python train.py --model="self-supervised image encoder" --dataset="regions of photos with short descriptions (Visual Genome)" --train_examples=203450 --image_size=32 --crop_scale_min=0.2 --horizontal_flip=true --translate=0.06 --color_jitter=0.6 --method="simsiam" --arch="resnet" --norm="groupnorm" --hidden_act="relu" --weight_standardization=false --depths=[2, 5, 2] --kernel_size=3 --stem="deep" --avg_pool_shortcut=true --widths=[48, 96, 192] --projector_hidden=512 --projector_out=256 --projector_hidden_layers=1 --init="orthogonal" --residual_init="none" --optimizer="soap" --beta2=0.99 --learning_rate=0.0029 --beta1=0.9 --shampoo_beta=0.99 --eps=1e-08 --precondition_frequency=32 --max_precond_dim=1536 --merge_dims=true --one_sided=false --adamw_lr_other_params=0.0025 --max_grad_norm=1.0 --adaptive_grad_clip=0.1 --ema_decay=0.995 --max_steps=8600 --batch_size=256 --epochs=10.8 --lr_schedule="step" --warmup_steps=250 --weight_decay=0.3 --adamw_weight_decay_other_params=0.05
Rows from block 3, named by matrix and row number. Rows with one number belong to one channel. Each number is 128 + 24 x the weight over its row's rms, rounded and kept within 0 to 255. All counts start at 0. Numbers have three digits each. After the name is the row's rms in percent of the matrix's.
# convs0: first 3x3 conv (model.blocks.3.convs.0.weight, 96x96x3x3), inputs 40-47, a 3x3 kernel for each
# convs1: second 3x3 conv (model.blocks.3.convs.1.weight, 96x96x3x3, transposed), outputs 40-47, a 3x3 kernel for each
convs0.10 110:104106099103100092124122112172139183110119132154147139152140107143109135162122185098091102106135074087096119112098141133126094122143132131091105120112116120124114126123126100122113126124119107161112122153145113146101
convs0.11 103:118122107147145123127145146135141146126143166111158115115165128116123132152138126115070123132075150173105107146122115096080085112083102158158135139154152119119118148148147097123121093154146146147134168149133137152151
convs0.12 111:113129129149127131122114099140182165152135128179138133108110101151127122113103112119201164112147092131140140137150158195137087164160203135134114147167157147133144128029183031126153086205070112117147125119162130145141
convs0.13 089:115126134123155144148158148125106138109121116105064103145124137125121103127115089165197178100104061093118039142102134111142161125132147107144119161140113106120137138134088138111144144113154125118145111139134121146121
convs0.14 098:105110134112131154157146175085095105115110127117108114141126136148112128136150143101083017127120077120121041137111145153145128117118132103131111125113117130111116143146110125136126117122132154128156124118138136126130
convs0.15 112:078133096105121128139132093136142163108107140106096126090104144123126136103144124149209165146225166078121104139111114095083135117154138131152091133144135102135118130147132104122131108140146148122112135164144138129150
convs0.16 081:106100125121120139106124131170163189145125152113148110122132137115158129130144115111090118124141129125135173152136105049110097105151139145165118078122131104142155103174109101075146122160102135126095139161121158155075
convs0.17 050:136131126153131133111113126113132127124123122124123115120124120150105119153104134151163117078145140092157136128108157114084136162148142125122105103135134132126082118118148108100142119138111130118082066153177198137114
convs0.18 111:104115118127117118103133131098114137155095087142128095130163148160114143145126142067183161127148146134138140166124121064101133158120140147120112115126106109101079155118145092091159113162122144147136101079119151123092
convs0.19 112:089106114134137152140140154098116115109128114136141150139116124109121148119109136160167218124168134073085074109115115122145113105128122131128101112135125141136149133103111122134149148151129124144100099089074142172150
convs0.20 055:140170133120139126124136130128100096124134090128111121120096117123123145119104120151141112112176161157116172173142176094112131157136116137148074135134089113102097156117138102137126139131157183094086122088130111139125
convs0.21 064:133124153124117140145158160114147094103130117103136093163137088108132116110135087066133132075157089107113128115099124127162099128151131152145111113114134142113114136121115169122146187120122139119133131098137184146129
convs0.22 053:189144133134121101127114107139131140128132108089120099134144115113126136095115111148127138162066111109131178085083109107129115098105097139134109089128102121107102088168129101092100129134122158131124127111129092139125
convs0.23 088:108120112119146129119158119103146145133107102148175128148120130089139155114140123108115136154154165126129160128069087091083086078080151115133088109123109096102139110111159134127104094118108109122132136135151119084104
convs0.24 111:111117121137121134083124125127144132109146122124154150124112096119186157099141166118100142113094118147122124127151111079115131118072124115158128123149135116136139017193136083122097176065066159177171121109136155103155
convs0.25 119:112129109125160114110132123153144142126140122115135105118140095109139142128127106143124138119112146168114116175127185164116150168154113143130171123128153119079111147113178082122130115143182144089186085114126131138144
convs0.26 074:118082122127129145119142140124137127153118156146123120122149114121159118143151133111112130097085059139112117071195120134192111099139156098136142121131120096138110130121175139106124169108116173115142116103085114088136
convs0.27 114:154147161153147141135115139155129172132133191118122140163119122142139151114124110178155193184094157202062148156238162120150124121221132138181145126176118111187117137117181126114130125123118124092094117091073121136152
convs0.28 097:141118124124112128124112133128133161117146136147112151141144091125137123152147135130150161170072219164103144128103127130120113159126135119152069175152106117126113156131121119143131095118136103134117109131143132143145
convs0.29 084:146149098129161128104165124117120110135143149131121142138115083135186125089147130135140087148099112182112131151117111165161165111146115129130113118121118136121152128130095137140076172135143089136165111111088135098091
convs0.30 154:132124112119107119111113118129126138128115121122138085109111113124136129124141141091145157141121187136136192070172119106129081084092146126173127140156104106083074141100129106132129121115145140131132081084090123122129
convs0.31 102:140131147159157126120140153073083058138088102076074043156106108121127112163123150103110150140074132156100085108163104080128099132147096143127142097129110124167123127154133110138076148175125134116111064144068140079123
convs0.32 091:152108117117117130126155163138108131138130172104149103094137114082208088135157129112130102098094111179129119130162137162112136123087058125140128105123158126118084140125160125145186105152139142101177098098153140124136
convs0.33 054:137117111111107123138128136139105115151137149131133113135144083126206139121191110139131117108058088141107152099158137171156175094111107126139144095132121138152134129090118106074124117118165130106144068066109112078129
convs0.34 129:149156128127146108139147117120103111126140124132129121133127103103126133167124139121106168156074128134074060132139147115144111131162153141127126144119107128143133149145143132144152133120151124134132106119121104121112
convs0.35 124:138141152113115140104097123129150133146144159125166098099102094144178162131128095079136091147162185195120160136185158163154156122155112121189182107131128123124119147101097105116095130106162144190148114077152137119142
convs0.36 095:137111094123106123083103137139149132140113108132115121123122116113094123119162126095058116092065068131041104142137108160145127158119160144137139125138139116117070172171146114138158136167148128112145139129092108137134
convs0.37 178:146148152122116140130138143117130107128136110111104106104135104113132123135135125152169171197163222124090194167150123124113106089126105204204174161150136104147133111127099134131131141124127139146105125100135142147123
convs0.38 066:126137124101129132123092136104093091129114088135067099146168165131151114118126131128041111099044083166053147179161130210172167147177167142151119129122117116095103135084111134209151076084126149139123179105169101133107
convs0.39 065:141143134151148163133123146128141110152133122138129146123145138153145122114167136113077128108057108123087139137128144128175145113122126148161123138138143123103120086124134132130107142129129152128185160092109159092103
convs0.40 069:107100110162129149149145159104107115143122107134104131109103150106125139093160117131106181080059135137119160113095110131122078088095063128165140098118117109110127130112129144148141138126146128106126123140167107123146
convs0.41 069:130153144119177147119157159127152163115141114144132136111124120123147125174134122120078082121050070102105114142126164126145179130136197162143138165164115134140124110140130156132117123088143119130115131175154099147126
convs0.42 100:136148108104118121120092091144137168126128117151142141137143114129145131126117141128073126147047123111085134156097106152114080121073113212113080146137108135099112148122128104088097111138145116141148112151087133125122
convs0.43 092:139128116111112107146125126150156131145129138101144087106132119124147122126140123108114126160149179151052177188209157131118112158128132173196131167140147116123129128129128137156115118132125141123138109120132086103134
convs0.44 092:132140130108154128074156163161148166152137153123136147137138146126111096162111123109107163127108131149102140163061112147136136127167107164152180109142139098118116113149176135120148139093133133145101131120090127162136
convs0.45 113:121155132163132131129175138105131115136123136098136156081152091135131108121143135191079100119038101153129184162147065195176146078102098147138083101180106101130099110141111103077092136100113153125106170111125117131096
convs0.46 065:131128112122146120138142145165181173120130139145130139134118094107115117160155125114054092106016104083058137117124146138172129125136133120132097109137118089121158114142119144125128185134122132146123139148127089163100
convs0.47 097:151125119120117115107108113155152179123133135108121112121118117169163133131125162046121136098082102193105134116128110147145115123121120120178095150190111125167128133146120121106106120138118127156140162123112128136156
convs0.48 134:120161120121134128108128117166139184134147120143133109098138118088105104095117152109142174111080080185236160141095124099097137090079091133108093149116147105099116122134094093152125117123136120132107106150151134100123
convs0.49 063:116156134131144146128127083099110141111097104110087110120154159118100117125112139162140160147116151188108086120125120116131128115106122153125150121102128110114138103152148114150115129129120121148133155165121162121139
convs0.50 055:096088123137167140124145118104109132142120125092114120072107163154117099133116130136080112090088114096145135116163107114127128089126196120102127164146151129137131129109133085147145131139139094114133135108086121098150
convs0.51 125:145136112150108109134084085140128169153145134111106099108139095156138134116103141191142120162147158202181096128116130141127104087081110215123123135137102157100090145136140111135143124148135151118135126141124137136140
convs0.52 073:110123117129168131133141124103148152114158120113141108115158145150138132109117161098096114099088102155160123129102095095125127143148148148105142154114150152128147190149113132117143155168147099121142109164102164130129
convs0.53 113:114120131115150139128125112107095088130119120098092114168121168135140174134157122139113102150156110124153142113152096165137140136129142137133121132135119148141098111112135118145113141126076106117122135109092170133153
convs0.54 099:103125100118133113145135124112159122144134111133099143106113137116090153137153138131127140096155086111070099130153158126135150154129146135101154117122122124157148114090097067119100166132152106116100129163153124126101
convs0.55 098:104172134143161157126154153107135102140101125131115123144120140140116146148158151071103132109104094151178098145120110123127132137136129134112120135132117154168101137120115059143154116088119090140167137074086150160186
convs0.56 092:080121131125152129116117091132119132149138089097130122129099106138091130172124161191123104082095106138091136161129113094111178108114150135143150107120126115128116124148209091126216184112124079110118111123078118130137
convs0.57 133:121125113128118106117098091149134149125132136085113123118118124115145134136112100162137124123094126146171166117116107132126117106117117130118127135116124130134122116145119139134132142114129165135145149118156134155148
convs0.58 100:085143105128153129126146135126111138165132145140137117131140121120103099118135144145217192005071115094198075129075126136117121075125120133141148105163106160107174122148145116123143100119146111134065126132099131139112
convs0.59 069:138137109142145139104129132113115120123118108111128137096121109135135127124120137134147087081096079109131100132158124132123169168131128131093076152185105151180159139111121071163140121123103093153124108100135153147134
convs0.60 090:112122136130131140117112119119124100139156144115124164137094104145116155142115147108132153078085096117136080155114139125131130181139179120127134174151129111144164132088116122103137161112101102157103152152149093142150
convs0.61 101:095128108119114147109108135131112148111101089123127138130134144176128149143143155116122104116150119095133118127084130163105068149094138098105081116103071105094092158116161130104105115125155140139142119106151145153157
convs0.62 111:105129088116135113123124130126144121137127141159141129142132129122100108157123161158110176158120153143136092157146155143094139148151153100104149134171146087140130209102124113131111088135165084150117128120175112097117
convs0.63 089:133143138142136130120112123119113111111131119122104113114152143112126136169122165204159205114055155189129119184136127143108122144159167142155111090124104138164118112113104109104117116134189161112133140136076178098064
convs0.64 124:154132146159111160121113120090124114133127135106099113172171134146140147134162147154152146161149138129162129139163137159116113175145121126137128147168109159182112170144119075140125141125136106110128104096127142127120
convs0.65 088:129139138136135116149145118083140136084129112131122114090117121149119128141107093111069088113054104060096056136147140185181184158167187149099114092124076108113138142127130209155151107089130129119133136126148144113103
convs0.66 073:126144125151152121141137147119124090135127094108081123124132123100077096133122120167138123199103102084134151157121128120118125134089152114134102152150121132118115111127118102068107135124119152131150131096107128135119
convs0.67 136:115119157145123147122122149124140115155152141135116170116111129115101128124122144141089098095079090090131129138102086117104109085084105111153141121165117106143089101131110119138109119126113110121126105097114114093103
convs0.68 089:126118125149130100131138152145157168162152160131117122110107115118100130076104104160148157143166150106130135162098176115067166124125148168153142132154129105101097150118147112131092107109117147138145138137136129141144
convs0.69 099:102120122170168148107108123083116101105147119108114115124106142130108143101082149131166144124205103066152136105071085092076095063104060126150135109091134139092150146109126108109117101141141115135127093125106161120134
convs0.70 051:094092104113131116102089098135131125158145141130122098084083083124103123081111098129159117139161137124081104205209184154101125187144170118101115110127096104139089105106148066116106102117114109150130148131104126085133
convs0.71 079:102104125145161153125118135098109098155143112110123126126132124102101120130113144101122156049087095113125071107137119151150095149150147091125160161134128176190122136139116131083111143130146127130117091095127116114126
convs0.72 058:110099132111115085141120149117116126122103103096078129131111120106133159138135140145134128149112117159185154067111101105120011073101039136099147133125134113122109091183138123170113129111124163137145100118139156136155
convs0.73 106:129159190135121147166154163134123146140144130134127153111112114133144114130122140158150104124182081114160068152091181172132204169083212124103146136139151137105120096122168116145102118169092131145129138114128135146104
convs0.74 128:127108121099111113124096133162141137146137140121123127151155102115119086146135142090072044095072094136200125149151151200180143143136110124099124099113140089108114107157100134111135103109161094145168118131133121152122
convs0.75 115:130138134128150138147116136110144118130123105081111127150133164177147153128149150134147131141064079100146117065091138112124026066099065130142130134142134121115118172216028132042136052111184121131172129159148163158186
convs0.76 087:093094117114136136098114118174146149162134157161158157115108091086109099145102106131116110106125099102113101118152102156172146152131149148163159120150169115176146075104134127055110168099098135139134112107119097148108
convs0.77 098:126110121139099145116116120121121106124146145098157128107150126128139096138124132103120102128150110086165118101170126101130108137148157123120106112132111126148117145150165069060070140181194159135152116110088121133133
convs0.78 111:149142124146106112140127133125130136126126147158137120116135143109112094131149143138153136067141129117171117101172078135144078118112096144143171120118120128125171156141124094146143074157171131121101138081095126123159
convs0.79 094:159157154089105118109110108113076103123089114093081092121105104143137123103108119201231170148191159216188182092141131174115119134126157123143151138161175131113142107129135143148124144135109135090093116100127109091110
convs0.80 109:103108117132126113133137107169130120123134131121133131151111121155124112107113098097145095133111124105187155103171129150202115130155119093145123116126147111128136099119117116116086155112141136144140134118076136145093
convs0.81 089:119110127175145146145129128142134165133140153153141160121098131126125128121148118119127105122071118147142188105147131134131157106140139158137153137120144111110121118123149160151129136140122112147146117078130113091113
convs0.82 084:147149142137149160142140132134133134130119119119101127105087099087124118087127123112175148081148116101182046109123130137138139128128090126090133126118167136137150132143151133109136090140130142143144145166149125137131
convs0.83 092:116111123124135125124113122136112107104099098125137122180146152131125144072087180138119109130111131114163098140131123077062049188163168151107104132110119130138124119116164095172142109089143061140152166096132096160108
convs0.84 108:137123083141131124144125129153161179138134148124150160116129083096124108126165107232164155109118180149069160108110123153138119113104113169174129067126125143145163126117121135122133106116142127134106165120131115100158
convs0.85 080:124079114126090122121111123109147099148170157134129146078120116139107107142140105115097119086126083076127116173152153167162161117194164179155155141124160096134113147137166135136140158138150111109107122084133093092126
convs0.86 140:135114168119104159126101162146127150118102133098064110132115129185137129130143158164120109058133072049098137100096080125135099081074140162136121075104101090112129133163097110111109121141077146134154113176133136148129
convs0.87 094:118115130117103130130135126140148132137125145147099152135117118128114137116130124113096168148155168120071133115141089143189154088118088156091129142150123123136133139143107118129139106129080132159129116071112106106146
convs0.88 071:121097108092086105099080087151146148156153175127130124107132140156142159143115123143141157128114118090105098120167111102123099086110091122165169128114101106113141154134131105144135071134140129123142089139133091146135
convs0.89 102:115087073099092118122108121136139156162169158123134117131097125119124133105142068087124136135148182116098108071093115107094088116137085130110158110099125148147151125103104123128125097104143180121146105117133141130180
convs0.90 117:151159154145125109128122115105141161127106131098108125125095102090105112113120114119112188074069114173073131161164098164132137093134070181143162112119121173108140131137128111062131141146129113129110129141118146126127
convs0.91 082:126105127127120107112118117154150169179162166174148149127169133122161152113157115109098127093135148136089173122131094129107158100099060106143160112091124126130137110172165120170117144153118115135146124057120102127140
convs0.92 159:162128107147139096142139130135140151129136144127128108138097105123149114134108146184128180119068154045013195118144148186146140148140163191157109128138128146158157160090151152124119077137144114119117099121129111116147
convs0.93 139:178132167140112146171124139036077106091067133081077091116114132173176153124159123164149201106145140125095168147166102148148137101153104155133112124151103136125135154129115133139157099149128129097127140110154130133140
convs0.94 108:137096123158084086157118138157149162163155171133112145113130130131155109107123107108159236121102098069104151130112139181134144118114130152155116099106098196171137109110154102146119132116125153143177119126117121125154
convs0.95 116:143118101098088106118099134177139107140105123118091101122130156163133122093112121165190078164191135104144214125096094117123108069078131093144149063101126086139134150145101156139154086146120116154115110119139098130142
convs1.10 099:163141144136115157164118161144167167124129133146080135119128142096113096148076094034061020111051058100126061140118134138126102150120132148136197156133159144152165153138153157146110164144163118106151127142122143151147
convs1.11 098:139119144137095127106134154136122161124136124136100164151109175108097138113145153125153107115122139139153124114130116122124161156138137163145161129095112156132164110128119110072143121127118177160170110138164136163171
convs1.12 091:148119131120155127125117114137168117175162178178139149117076140117144161144156081088111062083130082093101093149100119129158130162154144158164140144141170119123139129109090149141113151103117137141148094121149107117131
convs1.13 087:137097118127139123121151126134099089156116136136152148131131162124158140172124134163153142132129152119137175104092109105089113122137151098104123105157115101105126141089150149139128150170154124093101115129136095137123
convs1.14 128:133138121141113120158125141105109101127112128127115101121133176124158122154159131171142163201146156115138147144135104117117127132142112092091108128151114100130104145132151138139138120126150103126130123130134103119148
convs1.15 102:138152114135128092111096123122186139060096095102119151129114141116108136116127126104130133081140110089090154123193139142144110106131123169126183119154132138134105137183102122131110130115126123216125115136119098117097
convs1.16 076:132115105145119111127132108107138127111120116118143139097139171120133115107158138098144155117095126135109083187144163135148183152155112129129078122143098127118111112156123115121133091135121160132138127142153144126119
convs1.17 059:138150109146129103117094136153144115117144154066127140151110120123157118142085140181090114131096151140160134161153146153115120111158131120133098122132111141077088143118112139090125156109135172125111159129095172112121
convs1.18 117:160105112106137143117143137124099119163127123116146129124098162132137079107119109065123093127139087112124163146124104161144113143131145132109145136141112119153142145089099157138087121142134134152114114144088124109103
convs1.19 117:140124126131136140117132076111135175113132117090109094151140152115104105126086099205206201132139120051064057104155137106140126112149133172158173128114095097083111115135158122159139111150121119156114124122112123132102
convs1.20 062:097137136147146133139167124129164137155122159092145105114095151126160157149136146177107118121134159070139134119112122115111115090141092122115105129148096111148116118104110127094118138127089137160129167139124154131146
convs1.21 069:140116137147129150126148105104100114146099120147140137182140104103150169137179147112091153134147160094138151062096139096157136141105147111118108111104141102109103123115143154143114123121132144143143160096143106143097
convs1.22 051:140118116140093167144087103145122151134120145145124160145146119115114149084067091117072120133088114183112120122133141135121138126117127096128141120130134128107124147102099161113126147123099160124157173180142144077119
convs1.23 083:147148130119122117103147105119148114136149116169108115117113103154090103124137111134100152148121182160132139150117148149143137122154134130145118138128171165106125108140130120096120114082129145119120110111111147125089
convs1.24 093:131118111109119119110116110104106132102086179107103072095096131113100123130126137117132161122140130055169185109113108100128092092141132130119107112104111124149147135120088086117119115085121163123148189152194121173176
convs1.25 098:096095101127120118094080092114116151112165125091136164092163201133182147106080137164147115188151112172173167159136136147157137141133156069069099105090132080082090119142183121150131076105140092126143156138134144151144
convs1.26 069:114137097120124084170117121116141065174108119138146147119131095135098064122142124180166123171113138165169127125116115108109146159100142117099114111103143097098158157152152110157149145151093126147086166115112115125089
convs1.27 130:139139110115105146110125152115111119077097139113099109073150115073112133102108127180112172177150173179144158093093112086117096122113125126146146139135115153144131143122120089102131125110141141138130116092123110082125
convs1.28 113:134128139161180137129146160119111154116115105134120156117153114164097151106141117063074070110145108146075168115122127124140099123109149121076103067102090125090057131126127132162120122116120120133175150127137149148125
convs1.29 068:138111171117106145132095147075104086151159139138102156133120134116131125172114132112102130159135156155169142088101107134148095122118107148164135140164121129107163111103150142111092123095099165204162170171156142168137
convs1.30 246:142116118126133144126135133148169142153143142159147165144121107125110107144123105092081111107091099135135108109113127118130131124124127146133143119102137149111117094083084116132120129118105105117130110115116112111130
convs1.31 092:137144168143179164105116154159061111141133110121051116147097135115091138133132096131117175129083101150103126125104145131155131152113105128130105119111153144101134108127133077132122101093119119115150183138134142148167
convs1.32 081:167138146105119121117137104095148148124092113094115108165163123086159096126118198149159156162096111121139122107138102113130112164124131145131084143134149131138134155151128150105104131163138064143098152095136114157152
convs1.33 047:138134127114115110124124159114122131081074128109121144103105073100084118125176177151131139107076124124088110142143137114145123109088101107140103134117114145154162153126152145104128178127142156153131161138138145150176
convs1.34 082:104152125120128111137102145124152124107117111122123158130128113135137104132108152024000048092096118099127123138130165100113144141137119196186179185167141182168147152132114136158143125126132151141146107120134086159147
convs1.35 105:145079078105134127123105118109134111134117106115064079143122117119121139141118081157142175122191164185141203129092076112151130110107097137140160129170181142143139143119100133132114096116134094102108132102130106098128
convs1.36 097:146147138136133165140142129070111128108126137087141091160162120101090141130147120142109089058044079140059077144142153143137127131128144064154092122143139133113090133150155112127154093114124119108119100104129112137142
convs1.37 151:124111100112128168113127150167138146145104121143097104143131133140144136135162120229160214152168175171144206126141133100098119103087119169116189150098110119101115109109120087074116116138142101106126124082113146095115
convs1.38 071:133118144126137128159131123123084116092146069125121088131135162108143103115120173072108150087121142093042113128129152130109129137099110124110103116102112103113125097078119159134104154125122140135139123188118144132192
convs1.39 073:118103112118115116103147121115119116122118116120120106155123105170106135152123121167113102120121169121115099130120129105119139127100115140133164134118097122123113113142137124158119129131114131142129166191108202095124
convs1.40 059:108072122109140114154121121169155115123150106147165104117138122090147095101175096154080125115098062173133153118100131141091129150097131140120124101108147118132142125072098136089119161127155115117125091128109125143146
convs1.41 061:088125161114117121114108106145178119174117122132119125148133144161141128163094137123165121134120089105129070150151121118123139114144115129114083093119133111085147121090100123143079095133080108132104145153126117128116
convs1.42 085:145090117129142118146117143137127120164108123158123154168166103159127130129116167079127080082160169066115091114128134117127167126128098125125100157116090095121146127167115153152142103122099156161160127128153129136118
convs1.43 117:125122139130114155123113128140131102127126128124108159104139141121118109127116161105161080123216160178182113126087134122090136160146130126126097115124105114166085106143117145128140114142130110142110170126145136144117
convs1.44 122:111114092111093116070128092147165163136129137158117148105139125139134139128137140142149123144144157157127157179165169181162167178147154106125150131131137148140135105130118116112098111123151142122090137144120128123137
convs1.45 103:113130124143167128131117090138112179138168127157153117081130124122140158115102123118105149097133102113125096167104162135167141159174122075120110114127111135097135142122156124152102122146118156098144108116111153093110
convs1.46 040:129128120116115150146158139124157132121157129112185145080114145134109129103085144157141111116115089094144127102135132137174149102118101091137083112181149092101117133129122134131135119146109150148150138098120115104114
convs1.47 099:092118115109120137122110097100149148139133127151123158147156134136120128174107160101150112100198182176131140085133108107118135121110173157129183155112174173149174139135146105144133076092082154100123114166135121133136
convs1.48 120:115132129149127125134116128170172153144178160124126172131123169117158089119137152083050075143095131189141082124084123127108132115127124080088090107099085090100079148124119136146122117091126102140123155128107121127122
convs1.49 087:121139103079117146113117141112115097118115116124163186143095152108097110094136122088099097160171129144175137134159173142180125151198157103101070069116107103116102138096135122138127117151133135112137152114124143162140
convs1.50 055:153126142115147137143129154139110109112133135116102111109089113117113109112120088094075054108073132120116118122126133119140144120132143144135127151119131133108137102107151127114132098091108109110102108111113108110087
convs1.51 113:160119097137148132138171136115159113113089099114124148065139102115139138112122149181090061140135143090085127123130138160184153143153136162160174135101126189184124117128121120129117139124107110133111150131150122127123
convs1.52 084:137099124099142136130146122150099087093076127090092150153155171138081114117104151121163100136136148120188139179116105152148109130135119131134128100107119108136172135117134135103143113131109117144075099139180123137167
convs1.53 114:129135121148105105125083126156133150125080139121145111136125096102095123060111113138107139095047105121148117128135130129116126136093122134155127151125108120128112123185108137101123086118146126156140097046085108031154
convs1.54 097:118121087119155108127133104107100192167146116116114121099144096092142124102150133110109146117067122191111092143140122106101110133097091133140139114136106142124144102121121124112098145116123121125166151169080154127149
convs1.55 089:101122118079142123104124123127117157105152143173137115124171122126085165141153139116117063105086116098132151108109105104094114131108079142139136103136165151172167116127145121140111153133133100052123116082074165111156
convs1.56 111:116121148120110107128126119104128120119140108115135126139134200113101138096133167134126152129142149125109133161142146147162130155153156115113093120145124104105108101135220143110125153128171058094097086097084093136110
convs1.57 103:144132141139140144136112131133142151130114130110155146138124140131113112089189113182132163154220154219227163128094124102104109130127124152158122131138084140100141126096135113125113136131114126160147084122135158130111
convs1.58 100:045214139103135120163119136125154136103125118165115132111180116083092100151099122072095123090126121144103118121198148133141117134134160146136146115125120160165106125169098126164125161132155079127128109138097138107116
convs1.59 081:133149098127146107099133066134132136116141117090115102106115107122130124114131094106178124133165146169190154146157156139161148091131136110106162105124125110106127080156110116156141100121099158148122150145142107159122
convs1.60 088:137073129127145154137149126152111193155138136148128151185124090164135152133122134193164119087091074075000104150148134150134136143129129147117148194121145153123116140138132140084145095114126166097153117136133119120154
convs1.61 102:105101100133110119099114126144112171185175095130149154117155113148153112124141154115159140168119147207174176106155125153176069128124149079106108122150075090113136097139094097110140083113127132124106169139123152126173
convs1.62 100:054113129113145142116156139111158158139120110141110111110113143084115095122117108079120124124159107130098156140114129144135143120129136115133124119110111097146142094090110092110106141117130074096150093198113152183186
convs1.63 098:135121120140131145124084091125124143103131113127126141148123131146109159133144138115143143124195172142154151120120131133147112083120133120188148146124108108163153120105145128124163092080140133131117135081100117078118
convs1.64 109:126114150153111135123155147166107163141153131155138165126133129182159161123160147115136107057129127122120093124085116137091125090099090133103128124139117129176116133136132158108137135130139091104113121113126177137172
convs1.65 068:091120119109118137081117103096117175129124152077084105189145174136137129119124128180110099106155145145144085105112092137124123133117129172191173160118141111168157145129105115130135128152115102116121142117090132136182
convs1.66 073:116132128148132123158119093160132137142117119175161176133126132081101155111146137173105105140122090134105090141164162112129134142140129120080131134103133148130141122146134124139113135151123109135141121126130116115099
convs1.67 127:114151137137130110138152120127118101167110105122134129097101122107129105104122097112090130133153095077090119125135139122145130114144127151164158173174141150170147117125148137128140129138120100108130129131110124119111
convs1.68 116:117056095092123148099123124098107127126122100119105116083095118146141130118144113071154137105131096126120118116131137120150125146148122138126135150123127114123137098160121130154145149109132106129141121101138132118120
convs1.69 089:088136095093105072134126115139120131105106088126145097153109127121082092091127079195135169148152178133093117132156140119178126125138143148155162137135123095091077129120162113121099144154128170119100140139136146142116
convs1.70 050:163131128120138142142174164121097088173162152129143130123076167121121127140136170181142125141112137121166144091088081110099093143128125142157146184169200155130144123083125123172137105112127155122123144119131179174147
convs1.71 083:129168130117145130118169152106123156112106139138150174139144107131176109110144112091120138167147150163155108108109134095099111110106084150116138126129135139132139140128142156166127135148106121124148109123154098129159
convs1.72 056:130151148118129108126135115134131137123103140160162185134046091155101125114120076128103165143113038139059122133141155116131106145139117148166117114121112152150089122152147131156118117142121099097146120087125112098108
convs1.73 106:142116141151147134124102131114126121108153134096134151161157216112182198123158161119150132105127127120131106148145117132112117134123113110089125154103131135106096118114162174156126117137123137078127099111136139136107
convs1.74 109:116132134104131112128120110125152157121119128145113118112136087105114117112140086162121103111123110071089083155114155132169142145155136150158199147185200158164141147171175138201155135186177155130147112116133128150121
convs1.75 156:119135130120145120133143122120122123097125119106110109210157145168156169178174154104123119126125127137131111052095090081100087075092101107101106123127123103133119109116134115131125126110099164161143177142143139127136
convs1.76 092:122118124118121110077122140146134132118112100111154159128108104122109102116122105072094141169157200126161105097138148103126094094105120107131119138100081088124112126111165129130138149144149148116127132131098124130117
convs1.77 093:182171155160150149150179098107099142148116105133143102112155149175148111091160107137134158160155051122160164135120136117129143126115137078131140123129129134159100147156154129108150102166151122164144149161129139145104
convs1.78 109:094116120114105146092109156117131112094110091117104099132156148108161140110175143110084183123114178103123163118137107118096112155117116123143133128140137127098106078105112065107126132147078116092137124127146162135142
convs1.79 105:105117097078085140112141107148121117144123155115100130143127084117161181150160145155138160170121175161131182103133072124144142103110147165154105110112135114146187139123123113149107160126154127106079065098118108092100
convs1.80 097:141131100088114104121137098136139120092142151125135149134120121112108135090162099151146109106138132071124152144154152119131143168137151149169107157125084154132124142117144123122146109110134140174115110134099108095095
convs1.81 078:095139096083073081104113132140162081126130144138135141117095128108128084150146120255165195159138144161101181166177120145151114114144158092120105150095136123117098143124135182132109117142137143129127148126077101106127
convs1.82 095:168148133163144123161166159102126140122086145120141097133093117129109132141127135107012055143065065180058078151131122120111128090110124112069104128088152096130105148115137135102123144131116125130126116106129116133090
convs1.83 083:103112121090133125104125121140117126175166057143104144117139151128098124067177075111093109125089143125109128147175113138148143125101155136143109091110146095107136136147092069116116118088125159117169139124121112112108
convs1.84 114:120134108117150105129145103079118107090105120128075103131130108137159111132132132183173110080098177154170103130142092114118123110128107167114085114123115120129113131148092130124123144125086114131167114139126127119156
convs1.85 080:108143152126166145159140103133130133107150141152134125138116112092118129125136167145079060175141059105189147116130116134165120164166147072106090109113078064059121125147136136140156141144145110133147113115119140143141
convs1.86 118:112184175127149128102148152148166137167173159176141179157184169190178137160208168025084081058046090090068076150124109107136164110109136140114114141109126100121121120126133128147137116134154119147101085124129113112123
convs1.87 090:134147157152128147121110157141090124115123122153137145103106116135124138136159133158137191093141134124101132110109133130107137107082113100133162143133103110102110110151170121141126136153133143130144158132063163114112
convs1.88 088:145121107144116133122113118106059091159155147121111110124090130169105117122137091115111147113116135093144144122138131099106157120089142122099136139096120110123131103143136119078123127089117158086099159154144150144136
convs1.89 096:081139082113159088128139107155099084127139122101108111154122104132139108084117088110141117077191107149161146159151126155151140147130148100131104074099102112092108146115103110143134119119104118138109120126124142107124
convs1.90 110:126152131099114142120149117073130098119157110123138141133105144110140152099151170124132106152160211131174145117122095110146115113132115154119091142165173112172158121106110141121126106128095178142147149127170130174107
convs1.91 076:162110129189066127106082143129138087135128117102137067148127118059107115101109124099107136154126167184184145126121146137108151114123130078138086161098090072117105125138130106132133103145142144122099114102104083148146
convs1.92 125:121125124119159103128102148137149143126159117125095134097128117103096132109085157134150089060090086083078099142117133137130108161134158127114156129130098147109105129112123131106126117110129116125143092102135142109121
convs1.93 145:131112138120142123114123109076113056117099143108119116121149121124138143160114111096210119156103171112129247121133087109140135128136157184158175122154155147177157115160135138125141122126137128118078108115134122121122
convs1.94 108:114162117155140153125192142077096066127151112094125113115131137131141158092146155093131151095128089151101091111140151117136116146124129077102123155136122107162110137146121138155113160128120081126104162105155103126127
convs1.95 125:143132103132142097124117095128124101149155108115115131105084099038101112102093089089102146141118179171226201127116132162140126137138138097073031085100101118132125128108126139174121133138145119108110122139106149106106